{
  "kernel_size": 5,
  "wave_channels": 128,
  "beta1": 0.9,
  "eps": 1e-08,
  "adamw_lr_other_params": 0.00085
}
Rows from block 3 of a small sound classifier, named by matrix and row number. Rows with one number belong to one channel. Each number is 500 + 25 x the weight over its row's rms, rounded and kept within 0 to 999. All counts start at 0. Numbers have three digits each. After the name is the row's rms in percent of the matrix's.
After each channel's rows are labels from the 100 clips, of 14976, where the channel reaches its highest value: "strongest on" is what is common among them. Only what is clearly more common there than usual is listed. The data: acted Russian speech (Dusha).
# convs0: expand pointwise conv (model.blocks.3.convs.0.weight, 768x192x1), inputs 64-127
# convs2: project pointwise conv (model.blocks.3.convs.2.weight, 192x768x1, transposed), outputs 64-127

convs0.559 083:514486462512477460523517510501485482526483470489494484493499487503501481485505555488543485461519520530499480510487507511503529466500487500535466502523509464460524492513521509493482469528481495
convs2.559 103:512453514476491508549492453570457517503530494477521481528515495503496512504477491510478509492502445475491489554548454474517480492511500501530476519473496491469528466483508488510470504513486523
strongest on: emotion: angry

convs0.61 094:503465477528481509532531509499495517499429496506525521492496516490500450497497509514496484505508533487510482499525573490480466486479486509502501580496506519473501487486504516469483471507463490
convs2.61 082:472509501479448474474528533535540509549514509498530480488466496502505454482518497507529473473507499513524534456536503464507472504482517494512510496509524523516495548462492511505494485465469512
strongest on: emotion: angry

convs0.23 096:531527467506476519517503508488496509518499530497509470518526515486464524491533464472528497490473509498519533441510499497507491515481470475490505454506529481491535543567526534514555464482518485
convs2.23 086:519504485487498485544493524520482556471511526497503438469512528525500488519519477458513519504491494552495474520491449502512523526515509494503489514509450518492539497492466495514504477491477528
strongest on: emotion: positive

convs0.295 097:517573501521500492504528524475488534537491473504499523506528535498490536540516489531502551490499532475496480515464529512474531518545517546480490455545524517481533456532501546488517503493525465
convs2.295 085:486520525484525519468469496476519508498521484469506439504502516527452497500477525487492519499483504522498511481488500485522470495475544540533537518506472533473498474509522492474507516432482503
strongest on: emotion: positive

convs0.728 103:488531510516506453478461506507549483488504482490490526525520493555555506508539486528479501510489507477528477465523549506508537487531499477479460447491497436471482489472494479518534441524520507
convs2.728 093:548492521501496517478474510478523499513515503492501528539451506497526511528531482551477501522498482511513513517493522542567460477520516475486474506525521502527541547473544455495527502473491489
strongest on: emotion: angry

convs0.498 098:470460503511498488523490489540476480495549494498512553487500505473519510494495501506502469481501479494457484480537495485529480497512482480490489467523490501505506506450475513495498489472460532
convs2.498 096:496505472443500496517517503469513513513519449503498442459471504478495492515513496484467501519498502524524480483538483507500492493486509473481495499500522449481507518496511581514532506491487528
strongest on: emotion: positive

convs0.326 099:541543495477496488544486473506531460552526484461444427547496545519532499500514484502509511470511521510473499492499513499529506486517472505525478477502515479466513467507506505530506456542529538
convs2.326 099:499521506513542501494487509528506491510505484467432501462487509481496526537484556523479505485507497531503516505462601506469521516500510502533501496479499474516536518520504503513499479480492508
strongest on: emotion: positive

convs0.279 105:457501473519526563459470482507505510463508506494546535497467460496485512501511525495491510508523514471512498471489526486469454502527516491510491492515557515530486518449505502527503490499494514
convs2.279 104:517512510528499526500499508473494500488543499516512562537486496519580564511516540512506538451472535513455544511529506521476465514487494488520519533501523472481464472495488520480509492505505557
strongest on: emotion: angry

convs0.662 107:470496533462509513513525470500507506539477512503509496469466506501503553480457460507506471458502512488541513519495527446545517503510483501473461536492527496554509500548492509533488496470524514
convs2.662 116:534525528536492492509475478547496508498493482512478536524515472519527458457456523494521556482487477514509490525427542512491475516464528529511470498497505486456515465483487482492521507474511527
strongest on: emotion: angry

convs0.591 106:515505481476477535507481523499494490526480498496503483504504496511513527511469488485479508509491496483496469528518477470556459468480511550519491481460495515478491494502416534503520485487505557
convs2.591 108:453475507515504537529516490550512489499476478490534473487477514493472498504515472507474517489478522495549512484509506484510437494521543489542528477505495525531474462521455517473495497503536550
strongest on: emotion: positive

convs0.109 095:467462538455535512526488472499473539540518514474488485491504539509451480494462528506487489505532472496533520489486516437472518517529528506479520476479497504518502503551555498538508439498531501
convs2.109 101:502558472491499512493502514534496512489478519477506487492465492469451522484520503517515507500500539503486464504503540491503462496527507454526491488494459489472482510487534548494510487458495528
strongest on: emotion: angry

convs0.126 100:497446502501520509456468514501548462486516492480473483520500522451484487526533496532470545488513465506511505524510527465492479545500548531502526519514506504478458459497470518474477501480514480
convs2.126 098:532544455505530531507471474487503486515497507472490514527541479543492503465499479526527520504487510480495475474506491504498504460499541489514485493521488498503475502488484483540476498491497474
strongest on: emotion: positive

convs0.621 097:483547448537476479499480506494478470519477508470526512509475510531463437471482517453491478507509498463531553476487474540503513492481506536486522485477530454503557510481506529498529485493539513
convs2.621 099:501485501539485531489466527499519524490502536500472504475488426493542472493508500527499498478517525506458539526532479488500491505509515568484514500492457509465508472503495550466456484512485532
strongest on: emotion: angry

convs0.707 108:544548489509502468465497475485500491532521495513478517470510486520482527526512462510502474482497536499487509512517501489487482509533492473513497473469486496525486498540480532534548521498483481
convs2.707 103:470480518479496499449498475511538514507509438526485485481529523475491480484479532412496470507487518497490529476501480456526517500556522526493481521499520511499504485462509501510513499461487493
strongest on: emotion: angry

convs0.303 088:535508500531505521468481517433501484517526525513513470469504553491499531494457489541548469484502506485487510518510527495503514504539479482483527472470559489517453497499481519477482464452511464
convs2.303 095:517487476508485495544503529571527501512430515528520471489543517521489565498505510514469475470490498520497524510487488541502468469490507506523519437521487489516525479504456510487478535524459545
strongest on: emotion: positive

convs0.47 091:574470464501480490497486509481546483482483472440489518493511549459478490499525520510518520528517532492518457528476499493505499503479499497505471487518515514528479501492458499520514504526498518
convs2.47 101:508517569512480545519493524520502526530466464489461508472489504506512515519511480474500461477504500498528500527486467520523446528491559499478509495468488489482493517477485471434459561445472506
strongest on: emotion: angry

convs0.190 115:482492467528509454503484508505491512447540492493481527492509475500480498522493485464534519467443501511463491545507502445510496561489500519496492501479494540467538547498489510512494523477486542
convs2.190 104:531480535560522547453486487509511518464491512490509495486519529523470506492510509498515474492513511489499483560491491487528503582482494494458520518488512517478491540496438530526513564492514463
strongest on: emotion: angry

convs0.499 102:497474530436473455493548517479505514507514481504488487523509511503488461507499528499497474473488513511481505496525471520509512474556458517505492538491520455504470525515531509466471490500445515
convs2.499 088:509513477531531507517489490534474501514481487526513479536524506512503539538485529494549478491503481495514497472550511526523513461562502458521503490511478483502512498484527529511495471499490509
strongest on: emotion: angry

convs0.244 097:538513524537537489521484496533457512494507532502555491494514451517491566447489491504497468508507479487543507470486507450490461516479486483507488473475495537488497473497488506494458495518510507
convs2.244 085:539496474506533500477503493526476453459511486510573478509493523521514484518506479500495496524469511513519522518486520523479500472443493468454463506493523504503479486497470521532527512510427545
strongest on: emotion: angry

convs0.759 106:513517537517510457478480491426488504509465548499525474514528510518457501494503523465495478466520493479499492532481535486510531469505488496486437491504487479498495502509492504483498500488523467
convs2.759 110:533476510500524483488538557518535503512464509517540473502471502480491482525521510481485483473442521453526478528501487502484480473532451450517473500494506461490524486520553500497519518502488471
strongest on: emotion: angry

convs0.722 094:510485490533491488466518493485515478503530514522490480513520492481456487472492499495519488509475532536569524471515537539533468493490464471546504495514476482509507454538482492506517494516511490
convs2.722 107:457521518487496505472508499515503544495550459506495475503465512484447534512484502509488487492480457541486512475488526492480477489491508520491439502519524514533523469516504509465452520480490533
strongest on: emotion: angry

convs0.107 093:522517497507489477501489523509492503489501498502444501535512504538502484477529512476518522469453517506488491443459537520528506485511523461500457521503521503496477458487532496525484498507474519
convs2.107 101:489489488523459484483493528464523483495504463484489477512464545496481455497483536482508447522536464488525526524464502517495482509484480540561522522469510509550484523482498517495487499470519518
strongest on: emotion: angry

convs0.94 098:499539543505481482518538514509497444437494509460523502507530470502480494482487486492506467507503538522509506528499497515437513523513498502498487505538532476504478448529541486521490480505516510
convs2.94 111:510528423490542510519469481531526455483473480428509468501464538493470496488543513494477512482497491487496455501488483507506517504499488523525514479493493525507533504453477533491526471517535480
strongest on: emotion: positive

convs0.25 100:496565468493483434531474529449512498516526494483514484508522519482532479478553478475540501499479505513464483517488493526508498495538518510504514491455518503495542478501459482475540535513470506
convs2.25 104:506516463483472525510477504456520495510491527485511521490464483468500465548525524522528500476514529494499502501504524459526506471492473459504529545520491472511460542512508470504554485482528480
strongest on: emotion: positive

convs0.599 105:535528486500537534506480519523459512497477460474477507475538505503487513521479449551462477516537530525563496458525532515509509506534520515521483538482538493551508499494485494473518508547482479
convs2.599 106:502513555531516519478512473464502531477481486464482516480479505508512478497510498495472545476508444551520476500495522463528496500505522536496495512523552506491452584450522491488514526511491533
strongest on: emotion: angry

convs0.666 102:554501514519512484554490538499515481496523473459517491466485474466515540527498483489495521505494517512509470506500495509509526486501524466507503488523477470505482483506473496519484517516523515
convs2.666 101:483469468517508533474452476489532469522514513487487462502493505478469493531518501498475483472517465467465500547488552566504517463478481549514459533473492478495486465525491508510488542522482511
strongest on: emotion: angry

convs0.337 108:486555502511487507525515497477507535468532465467506480489502535508495520479472499502493499484485502497548507476497495503483481483530470475549487526497506496513449502540460453496480540525526453
convs2.337 101:466461487525512522491475478497454469521486478526469496486496492496488481499503481494498513519493553471542489507469464485451498469512466488540515508517494483497482495477411536496513508491508501
strongest on: emotion: positive

convs0.760 092:536481492555487538525545535533518515474498515544520540528492503510542502557532524485505466500456483483522487486557497497532485509472485507534501519515511521485531478484534489501480502509483512
convs2.760 091:489466546493511514522505500509490505470485527484472498522482493534454466545511513509471487550452532521481494493535494485522521464490522553539512518472510467476519498497503498541506506539526478
strongest on: emotion: angry

convs0.600 099:468525497486477525484523461503525448519515509517511489520524500517503455523472478497443480529496483479476532514488485527520508461498502504527496470507476509489495505497510514459509515488481490
convs2.600 106:516486490479489511531534499514514447497494496495476487493523498505514500534468444526532516539509489519529549483511490485492538503493502521531531496498452478520526526516534528506447463520538492
strongest on: emotion: angry

convs0.172 084:519511492452476537533454515467491471486485491528465502468472484481505480457487474485534490513514474499521502447482478518543503472500485547504531505468497503510454479533467465503500496512469523
convs2.172 096:538529520519527496444485507496491522552469482484463492480481523525521538521534547506472484491502515479518475492517478499496523473484460492525500521490466471526528501458497537497523477490492493
strongest on: emotion: positive

convs0.671 102:483473520470536466517501496463464511510512540492454525511502520492485537491506510484495502506549494454436487478483473478485457472485478532521482505496453467486467505489480505437509470495507551
convs2.671 094:502480504500477494469525493541501498460490493521451477513500533522445560488451506550494499503511542504492517466497451493508511511505514489483491548513473518490481517509497539498502505508532462
strongest on: emotion: angry

convs0.706 100:445502488502498502544475512468495508515467482470475497500543518460500537510456453530515473518484470485476465489486464489489536473532488517499494450464534512476521525491500497479537508467501497
convs2.706 103:528517482511480479502495515474491497545517504539493504521501523491462463499484492528472480520479450494504455511541521563514475536479500549489544523480535517501528478504473512543476480497504549
strongest on: emotion: angry

convs0.206 088:554490485500454525485509513479474510483509542505487487490464562534502508510475493529481450491495490498485515504488466475486477453503510474534522515512489505514522543508529511476472461499510528
convs2.206 091:508504478535499479524461473490510503531514460498519511549459479487580523513544528471505484489469499512493499461523501489475524488521514492493490512514508508511433506478485489494498537535547496
strongest on: emotion: angry

convs0.738 094:517482506505522498506465524504498510534511475508478501485496493513518467469482526539471477474501496492553500458478470472491490478513505481460489499519477465498462476500469502505442504516486513
convs2.738 092:533483494514510529503512520530491460507462492496530487527492545514526538485501516497439486523447516519499500530517495507540516494515497493532507546502479498484439543483475455487527506502469496
strongest on: emotion: angry

convs0.438 097:488490511523490527563492450493524475474455502537488482504480534505503520530524478506497453504487510480491486505502475488512514451530490519480536504463509508464490513482542525535466512514476501
convs2.438 095:457537496534490516523466488540487509486511498436503474510516505483456518484512479505466535502487504512503486537513476492500566496507484570467492483500513515467498508508510548471515455482495480
strongest on: emotion: angry

convs0.508 111:487530512482533493513506499485532546490517522539492456518519489472538477501519467495493484478499539482499458527539534492468517487481509475509519497497562472523541453494534467469526468485471477
convs2.508 115:549520516489475485540497461503437522530491484479535501515460469519539499511540498504496534477552527471476557500537509518476482512520488504522505556534512482560509509487480479490514501534488587
strongest on: emotion: angry

convs0.51 095:517485502526509483485477469471511465501509547531498484493528521483534457511472547495523466515489466529522508493510477486483494518480444460501444483486478522488504485503500528491510508449501507
convs2.51 101:481493465520509505488512504498476507486544515467536506484532499507464503481480525545501480518518519553496509495491507502488463490449480532463461525513530524485518452518514459453537475487529498
strongest on: emotion: angry

convs0.755 100:488506479507464492510480474485494472455517462489519542543490493490510522543472493435458469501522470474546544459466524490501485481491505474500462477500541505501490491460495475497473441536530485
convs2.755 087:494480505514527497511542540482485504468464488482456485496493516492437500516499476481486477521487508504501504511477473534496516520508463517527466490509501493530501498499503475495541481463474540
strongest on: emotion: positive

convs0.164 103:493515527498484479511514537519512526483542460519481499505496499509492515534523506501516516484494482486507505535525540429528514494493501465471483477454504491502501491523502529483500468468540504
convs2.164 095:480505491485506522485452494499523452521493472493497475486471478489465493457518506497530540484485449532518491558467520480504492538486470523514447478495494508531482505483517508549504506491428554
strongest on: emotion: positive

convs0.352 096:523482544511504507459491509463531480483507500463519486506442530500519512539487522475543484456492474489502471536521514480553489497522504488523477502478511519530517511507492551535507504480481463
convs2.352 095:514506533518500495517496513547531490516480539459503497485515507457489499490468465470507494492527488509484521471506492518419505479495500512516492541464511488504504508539557453512523475472493449
strongest on: emotion: angry

convs0.204 107:542508529509479508461494524503497521544494485484487488529503515460494531524520484472519512461508500507527529503508509476480487493529529513483460532495508465546522538482478537433543507475463474
convs2.204 101:514508534522493460495504527450490435468469486494486567499521485465516487457542496557508477529518502487502492526485487507504496507475514484539501457513514486514526567492482521517519470489490531
strongest on: emotion: positive

convs0.741 096:540504503495460522509491500508491510501517471467487508522505479525509454551511527467508492495512503500459462488526478492518508547488457459503565529481483540478512497519482558492525506464500524
convs2.741 093:471481511458504455526516476481515497532435522541489489507497489492499537527534549515549493520496520515561509549479496496521522531490514487455479546509543434462507519440474477505546521542499446
strongest on: emotion: positive

convs0.558 100:510460502498503516480506469523453453499494511485487533505515520478499492495515477500522531472482491482525506465519495488516505536514513508522488513499486532497484497511535521524498527484504497
convs2.558 101:468489481481517500512489493455515476505491500518522501503511480493474439495481509517511497520491502485502489519480460465534516473476481511528506485499514518471523523487482482511477458481469507
strongest on: emotion: positive

convs0.603 098:502540502532488500498521511491497531498454459534515477469520491469474500463464514483526513524510528491547529514469497515536481525511460546465480544482477512508470455500456532559496488505506485
convs2.603 110:513470470466503471504537478514461514527525465484487517533484437485462507523503481496478479484527478500531511545493465511478495491480466484509509500498509479515546516509496458508490499499527508
strongest on: emotion: angry

convs0.296 095:538525503473493477517489477524476473518512528588481497542499506515526480467495505507558502461484486471529531534578517450497521483509493444532537508504461487477531475505483468543509522484478487
convs2.296 100:467536514494517514494460498549520553483478488515463505523507500499505501494516536503527509540496530578499523487521503505519499503519498521518481524511478507496482468464493471455494513485484448
strongest on: emotion: angry

convs0.15 105:479511497491485533520472520539485494510533556506507504526502491426515471502493476486506470499530462477547520520519581509524471525525528488499545490513490448492525484498495518472539495458509516
convs2.15 103:524468517487491496528494490522506471495505484506559486482485535501453525505533512564497477505501470480509518528482491525495476489496480496464506497495473522523508547502528515468469498491477480
strongest on: emotion: positive

convs0.660 095:492482506491485468498499452541536493512508495518483483454545508501519495501526518480487488510521480543531499481502504485507533506501499506513490422476518439443503516476484492499529511451529477
convs2.660 089:516452523492497514496504488488504501517537495485460493512524519480506502514524534529467509498475509573509502491505483486495533495493505454485510506530496514466526493513520545528538531496521478
strongest on: emotion: angry

convs0.63 093:513477479494510528534480502479478494502488530471495453517524533457539491511478509482504513501481532495488503489485453483504509495527522501497501526500510508534548488496521478516512512468521510
convs2.63 094:501527520496489511485490481487511516487520478492488464493498490528550551528493511478480531492486488480501481476458505500513515551493550455494428547473506494470519502504512524492484526490517479
strongest on: emotion: angry

convs0.264 096:534510472510540504540505482501526512553498468502504481496516493540490557471499487483433491490536458474486484483493490509508466501501557485510483449525479468505507531511502469489473474474475512
convs2.264 090:487508478465479483452508504529492524479494500476442505480529460482547434483502452463520535458488467498523508489455490540482492498465491495525512470522518504471502489479504500516481464484515485
strongest on: emotion: angry