config.toml
dataset = "acted Russian speech (Dusha)"
gain_aug_db = 10
noise_aug = 0.002
input = "waveform_16khz"
num_classes = 4
activation = "relu6"
drop_path = 0.2
optimizer = "soap"
beta2 = 0.999
beta1 = 0.9
shampoo_beta = 0.999
eps = 1e-08
epochs = 21.1
lr_schedule = "constant"
warmup_steps = 80
Rows from block 4 of a small sound classifier, named by matrix and row number. Rows with one number belong to one channel. Each number is 128 + 24 x the weight over its row's rms, rounded and kept within 0 to 255. All counts start at 0. Numbers have three digits each. After the name is the row's rms in percent of the matrix's.
Before each channel's rows are labels from the 100 clips, of 14976, where the channel reaches its highest value: "top examples" is what is common among them; "loudest" is the band of the loudest frequency at the time of the peak. Only what is clearly more common there than usual is listed. The data: acted Russian speech (Dusha). In brackets: how many of the 100.
# convs0: expand pointwise conv (model.blocks.4.convs.0.weight, 768x192x1), inputs 0-191
# convs1: depthwise width-5 conv, stride 2 (model.blocks.4.convs.1.weight, 768x1x5, trained with AdamW), a 5 kernel
# convs2: project pointwise conv (model.blocks.4.convs.2.weight, 192x768x1, transposed), outputs 0-191

top examples: emotion: angry (38)
loudest: 4000 to 8000 Hz (33)
convs0.512 094:160106171113140116157109141174151098153140146131092164170156155182137066101121149151122111109116113169111146179151140135143141158147163109124131134153119163156104146086157146135136154129114133134135139108129117115151107132172092102150099170099116115142147098164152121143141078155126129085115085130130136089121125087170111101110143133113115148124113160113074131133145122088150137147151126124126087075146115105164139117131093162099086088134106149142105103154126145150098148120110123129147146136106100121145127091142112121132139128137155123154152094126117136080113154137143138173
convs1.512 093:112090124148156
convs2.512 106:122110139112107106136123078139110157143109112103073102137139116119101113119155129115160107117129094153112108109128099141136179126156146074118145116135123132140123079116146135135138070099101150103114118144114104084088183144117167134152129167112097157145118123169115133096133134161181141125098145138137123134151096118150128135126132144079120098144130086095115104122147129100173140115098146096124144128147099105134133152115148176115185146161096153128167085126114121125087064095130126177122098106115123113125173115149162165109124128112144137117131149130145136123161136154099120147

top examples: emotion: positive (38)
loudest: 500 to 1000 Hz (45)
convs0.261 106:128120113121155139146144116154106150122147112140123181123133102170134154119128115148126148145140097126099152128138148097092116117169159128076058143118121075138108116107131106141127098161153125094111153097130131127138102085105131138116061104130101134089122119114128110140071108111104127080126185123118129127100083090148119117121126114123121121177127137095106118125092167146094138132142102110137082129109135119130106117146137148163090110100132087138126128145118170111157108160121116098111111136096163127133135124135119140072145132128134171088115125118118175195084107132109125136
convs1.261 087:091144160141126
convs2.261 093:077112120119161138134118189143155086119132133107122083138094115132106136100144098098202120076124129137132133107156137090155102101138148131131107160138128101193114148150131107151162161146122117136091107135159134138126110116117153141108107158176136137159162150157107147116130172149148100150121140139131160169126128117143116122162125156063150141078122130135148107118122125117135135158087180154149121132099116155141071110120103102120083166151130124170124126077139141147138110123154098142109134106120112159128101137124113130122100144142144163156142140122115128136132151085152132095

top examples: emotion: angry (41)
loudest: 250 to 500 Hz (48)
convs0.706 108:129114103110112114117134161143125163132158092123145126150162144155171148132164155094097115134139102159159135079130105144111082121133148154149116151077164110148142161169121117105154140116158101142123119110094124098137109101169114145130113141108173131130142145157131140126107162131081109067100103164111131109111126097132150147139123103152129123121120138121141119128116177072070160088111118137122101125130138117128112098126126155105103117100103051129126145097126123120122178123130115084159103126142112112115154141134094163105129116144134137115084104139066118144125137137116136189
convs1.706 101:117109093160140
convs2.706 108:151138145174123120095162120142105121177143116111098124131119150180146129150079135109145138107123123102129143123129131155139086093124082151137154114127157124145130086089120114126139132137144108171118154170077147100146133146122104135138129137118100166152132122119129103115100146103163158135120088109126113125133162109129085132161127126168103086065159138152091117082063118129146156148073127111126135136185140134080101108114131100140119144141150112080126099118112103161141124133155142138117133143164151162120159161128115127100142108155133142134179152155161106151128161137122163129

top examples: emotion: angry (39)
loudest: 250 to 500 Hz (45); 500 to 1000 Hz (32)
convs0.204 087:104139060126135111128141129116128167130093135124139138155144135109117183101137137123132121147146118131122096133138126117135158135131096167147141098116139116083134133137116170128110142149125145178146109114148134138089107131099092133121065117119171131137141140096126136070134123084124148119109116133097147107141149109163128145125130114156144158147116181116106154155159161153108122114179185142108135158145149122145148104087092127143102134102120124179129095198135115160094146130144129126100126129111091155125096123127110163167154113106055140128129122124092156147086115111101109112
convs1.204 105:106128137101088
convs2.204 091:090120118115147093106069139103131152114138116082151134114125080121167121096113134124124118116140120095158137149135132123123133178128167084154139120166165165115134089111160140139147115114119123106122165121125122134115111118154108131144089160100113101095130124135091147108112153119145171123109200161139166096167134110149151082192163162135130115136129136132108144137107141092130129138118098111156106137150090093117090133153137097153121118153120138156132154135049110113141104093140132101102126151147120112125103133150125147153144111122141117126150141139127176182099153110162160135

top examples: emotion: positive (42)
loudest: 250 to 500 Hz (46); 500 to 1000 Hz (30)
convs0.413 101:169115168123156164116141121137143189164121155143107129117139090090161137102155115135146147158148134099163092124132087129155182139158154146090103115145095058127100100105124156117125141135168118139109083137133095091150136138133109108153126120142121118085127088115161097125164110120130136109144148135148134111123098099108133136105105141137163155124140124084095121160155112094106097160121111123153141097143136088087131135156124129097102141112133136116121114144142114154122122131156134118109132102138089108163086105105144148101085133120076123064139114122121075117150115128138121083
convs1.413 091:168148118111107
convs2.413 110:084119128124128130164115093127147106120120144134165117126105129101085129123105114069137112153144123097143121120137158164110136094168121057081115078170101141121111117107122098130135130077115163106118138145089130165128132135113089123121110118101143098097137142094143120146108101130135124180102114130137100093166116088133124124179107126150163134103135130130159119126075083175119086097128106150136142110127112120137110119119136104132101139145137099137159106123131135129130148156108067118163161147098091103115142136107113171108127117117136152124088136144162143102136105122142076177

top examples: emotion: positive (38)
loudest: 500 to 1000 Hz (60)
convs0.213 082:101122112151150120098162138183137124130144116166137089113123169120141167130125094136118137171127112135135112086157138159111160129163143130104125142180108113112115130136137138125119073138113108154124131157158148135109125096130095161138103164103143126158136116131167097165118154168105106156091113147154148140134145141108141131145157118071116124144163139111121207152135147136110146156156153136129122100139146123125141148125138096118131150137114138128117091121077102129110132133074134147120120134084107131176133125112146149136132098150135070136134153092090112135089057165115179137
convs1.213 095:168147145146111
convs2.213 095:153130119146113142130166101101126167141072131073101089125082132081172097117142104151154122130173126100113146113127108154144149155106137148137104114112095116146120159106153146092129097117171171121120103133175132122078140068146141127143151120127131135130124097120157090098113107106131123125168120137157130132106115153151115137141120126068126095155146145098108113140157151148114152139133150123109139106124131132136160092097154143129124131138142137053079106143129082113132120156115135116131117181070126112130105125137134129142097142155146127127105118150095148100120097104190123131

top examples: emotion: positive (45)
loudest: 250 to 500 Hz (64); 500 to 1000 Hz (33)
convs0.23 091:113131127085165115135144148096129127143111051134159107127093156086142146174124174117128151108098149128141153119131131159140146137132126087146104131124132114119108121118124110102164116141174141124116107168122126143093151101129138153139076151149124168100201082146162128106117103111153100131111145148141123117153120126131129112158122179134106140165151100098159148146149084094145169077108110130141147116127091140135130126124107149136153172165156141158164154129158101161133113117133096114143129139153108095116136129119135145109105168112187120138111084089126159117117114119109094119
convs1.23 113:095089116135136
convs2.23 113:123142112138121132140150105099134135135114144134130136135142141130129178172112117116139130086122155066123150172133142159129140145161172145114125124096128150129126155111140097189153164071117141095075134122134143086111155125123126114142099106164062151130157164121168119123124139161098116181086183111100149136077144087128115164145115123102104096132125072139135129093123137115120124102141131116109116176116153119099110128139155121145154091150103108148142101119089126099132149144137092141132120154118130128152102155116134125129142120163141121138161154138129146107108123185149162091

top examples: emotion: positive (50)
loudest: 500 to 1000 Hz (61)
convs0.156 101:087094125139131162079152143070117139135150136114146102138133122137121137120159103129119142125102119104087133147125143136113133132133109118139110104138128089120139129131103154136138151154102111099150124122107077157108165122105116132135147128145140095095097134123120122116191155174124097111150131160133106088131154141109150107140145083144146145121107078132127165105119135168119151102144116141146141112147134115104110139075160111170096104128134162148096100150094139137085109194153156126137106109114095150116143143183132197151108089107093167161096174105150129138142104130140132099
convs1.156 084:098109114153157
convs2.156 097:152129113108152125112115109102146148131146098133129086137110082146093148092146113123124106135143129127133124137158153134131131133116118077122136143146127123149108089113141097143142124104083084095108117097229139138123105135152113125146179168128151155159081139145119107087115160075111128150094157145146109115111070112133129095115166139116124134120165154133120106157115134118150146146100118104147131100116095132139140109146147123157155131130142087135158148148153166073172116122150149142179148103139113110162090130110072111121160120137150103144112106130133096138138130137129115078

top examples: emotion: angry (38)
loudest: 4000 to 8000 Hz (49)
convs0.13 099:141092092146109099137152114111118100168191146159106078122146136124118122159113141109154141106140136105127137087118146157173087106106129146131114136106122112106100115109128102115126132170124094144140179105125157135155104117111168137091104135117128084160140110130125122130140094132115113104135133095135138133128091123105161154161132133135132087110151139120155086090136131138182138118129093161133169100137131157145132097120157155125173075163153137160123191128125103172116111150106119154185114143169122110155121129087120104113139173160138145162143095133136139150124130125079147126
convs1.13 159:119136130180126
convs2.13 102:071126128118154125119122125120107153119132120118161111092148124135119139110093151141111095168120071066135130131143140135126146115165134112098138115113114158098130133129153158132130125109139145159136134152148107115129099115169118150141138098084137092118128120147099126117119105148135133087114155177109193174146126111128139086113127095160144181165117126146114164159123136125116144198106089119154120119139077161098129141138106085138115119101149124128175131135123100116138148140127078143160132098093108089141087092150078160177122145120138086122136119117134108111102142103111101121

top examples: emotion: positive (44)
loudest: 250 to 500 Hz (78)
convs0.89 098:126147138091150121137089133110130152093153089166101107168125105122126101116118110131127141147129148157140108114109140147155128131116158113100165117140175127143154143133132109186116152113086117142072140115134143134158134140168164115143084130097110117115099080132156138119105138104138131166111148114080158120100140110139115132138142158140087090122125144092141121138081091122116082134157086108167184158157131083156078126122124133145149140107089131173164119130119142137152125122121141142120091126165139065090108140100111105129141106161119132127128180141112148123100131128167140095
convs1.89 100:097113103152150
convs2.89 093:099167100140161099110084131107172107128101145139119136118130135121141075130156084147130135128128148109131127158108111163144128142125079116111106121149116111113149107133102121120069158093101124157114130173106175143151135118119103190085119126135121185114133106081152141088108126105133099143170062115110118136097114146146118112135151102153135141122093141200131173110128123134169101148115132112136093103164125112138087159092148109141104096105133138128118118117131146121109126127113151155106126111107108141153127118143125173132108130127140129148059171107122103108124106157118155121

top examples: emotion: positive (44)
loudest: 500 to 1000 Hz (36)
convs0.583 089:097119119111130126098176111116157118147126155094101165153154141189116168102154120092165187089131169143095093075159143169141101106120133138123111116131124122124116143124133145141130164092070159112110140166134120137099133153084164108125141121158129126115130182123109116102158116113127114147109115109120181190135155128165139133147148107136133180108107157119126115129149141114115109155088174130130124135163103127087092165119141139138126098169130130108141136108143132100150128160162153133122138133116118107123158116146116125108143145111137104134131118146133107144205119120157100111
convs1.583 103:094089131123117
convs2.583 099:102166134165129159105158124142135133145118156132110130130084122112131159136099111123128121164144098102118109135107141114092132160099131105110178134137177137112148099099171114097108165142167163152132177094152106119117137100132110170121157148117169097148123055098143098098154119122094101094112096131142116117102108102163123159086124129133132134077129137112106122088136156135110100142110127134157100139106132118117147095161110126128168130091186154146152155129149101128129118119146197148129142133137121147110141120136114096149089132131182108125121085158151125119147083134137117147

top examples: emotion: angry (47)
loudest: 500 to 1000 Hz (28)
convs0.78 113:159109121107133102131107104139113123134119142126120101126165100115153149111180096185143159123115098120154113122187114125095106112114179119113132119124095169067105141138146086187071137095131161098110117119132170140159132119166107112167155164145152104119117197150174152115101138121135117131141128131136090108147171139109118117114084117123111118113142087116152119173140133113125113141176150124105113140121166124133158145143144129197136128093151107110106155108101120140134126143104113122124141139123122150139117127079111138146093151116156139143107111114115149126152086125126105106
convs1.78 099:149108112088141
convs2.78 113:107117165133112112150124137182127100107125120105192115121108121133146130103086141118112088144102118132171092151135111141145145127140165098096106102141152080149111097114114093119125155110117093090111128110146127147103164124137131101115076143098097146128105154109126119122132118099124141119121130144126129146129175078124093148129111097116103119164103165136173165133171167127138147135118118111155092137142127183148125104142112133132114105180119138128180085090153152103115143121107149114109201151120111175129096149122158142116153156147166132123143138142113153070112119144126111132

top examples: emotion: positive (42)
loudest: 250 to 500 Hz (92)
convs0.483 081:108114124138079070165105139142149101141084094107126148119158089126134106138124152135099110097128121072087144105112136063135147151130127126112131095117122150092125162096137132130142084137122157131134129142085094135136117132100134112131092135156172110117102127157179165122104122122121068107078137145106152124088153096135168135113121092139148151148164133124134105156157161113093122126169077147144118106112141140145090155145144161132125124156139111140157129147167130166099121099162130160141096096142157119132132116120131138144182143145115140152127148124161141081154118121135135100
convs1.483 100:157156163131132
convs2.483 091:110127128081100098130151108142112146124142121205096080121094111181119152110151128135129097133122119109131115165150127214145119143155142103147115097184110112144158129112127128110126175115111146161123104114140118146116118114154163143097133109133134133137141120120096132101123128099136145139151110194131129129126143129140156131124100119118142176109131137104116142148121167141161114096105139137134143100097117143143128153125128104135089156094155162153116102124130134123169128133130127138135116162144154144082094083096128158147171080130105120089112130178161153161175106132134099174

top examples: emotion: angry (49)
loudest: 4000 to 8000 Hz (56)
convs0.609 099:195161132149069120162161144136125115120172125135126165138110130113093128135102129097153174096144120144123158176066106107142134102132120137093114120174129144129140182160115121092164122139096122172151135111117125144151092138113101120150134148122074126160128084129100109123135129180125134121153117116105113132153103128125092150092107122116116125091123103106168148133117153160135152120133096140123120097141114137094126108162088113130150105123125120196108120145077144140125157113142120144115120135122109080149116128112141087136181113155170141145161162144121147127110096118159119127
convs1.609 120:079115142137131
convs2.609 095:130099113118092135183107152100113114126116143099163114124208111158099150129144099134088147119122095123110102144134135102138133103136120112060179136129162126147135102165175150192123145083142088117152143122134138132087097106125123162113083133098077128121118160120114142104111137142104116108140136137117133106104155149132096121135122128098104133147135049136120155145124078125108161127109133132126175080154120123137151197115096106097114117133111108133108131133135108133134115116159173159141142147127120128113156058114111111128125127123104130119136123140119131159108122119124129132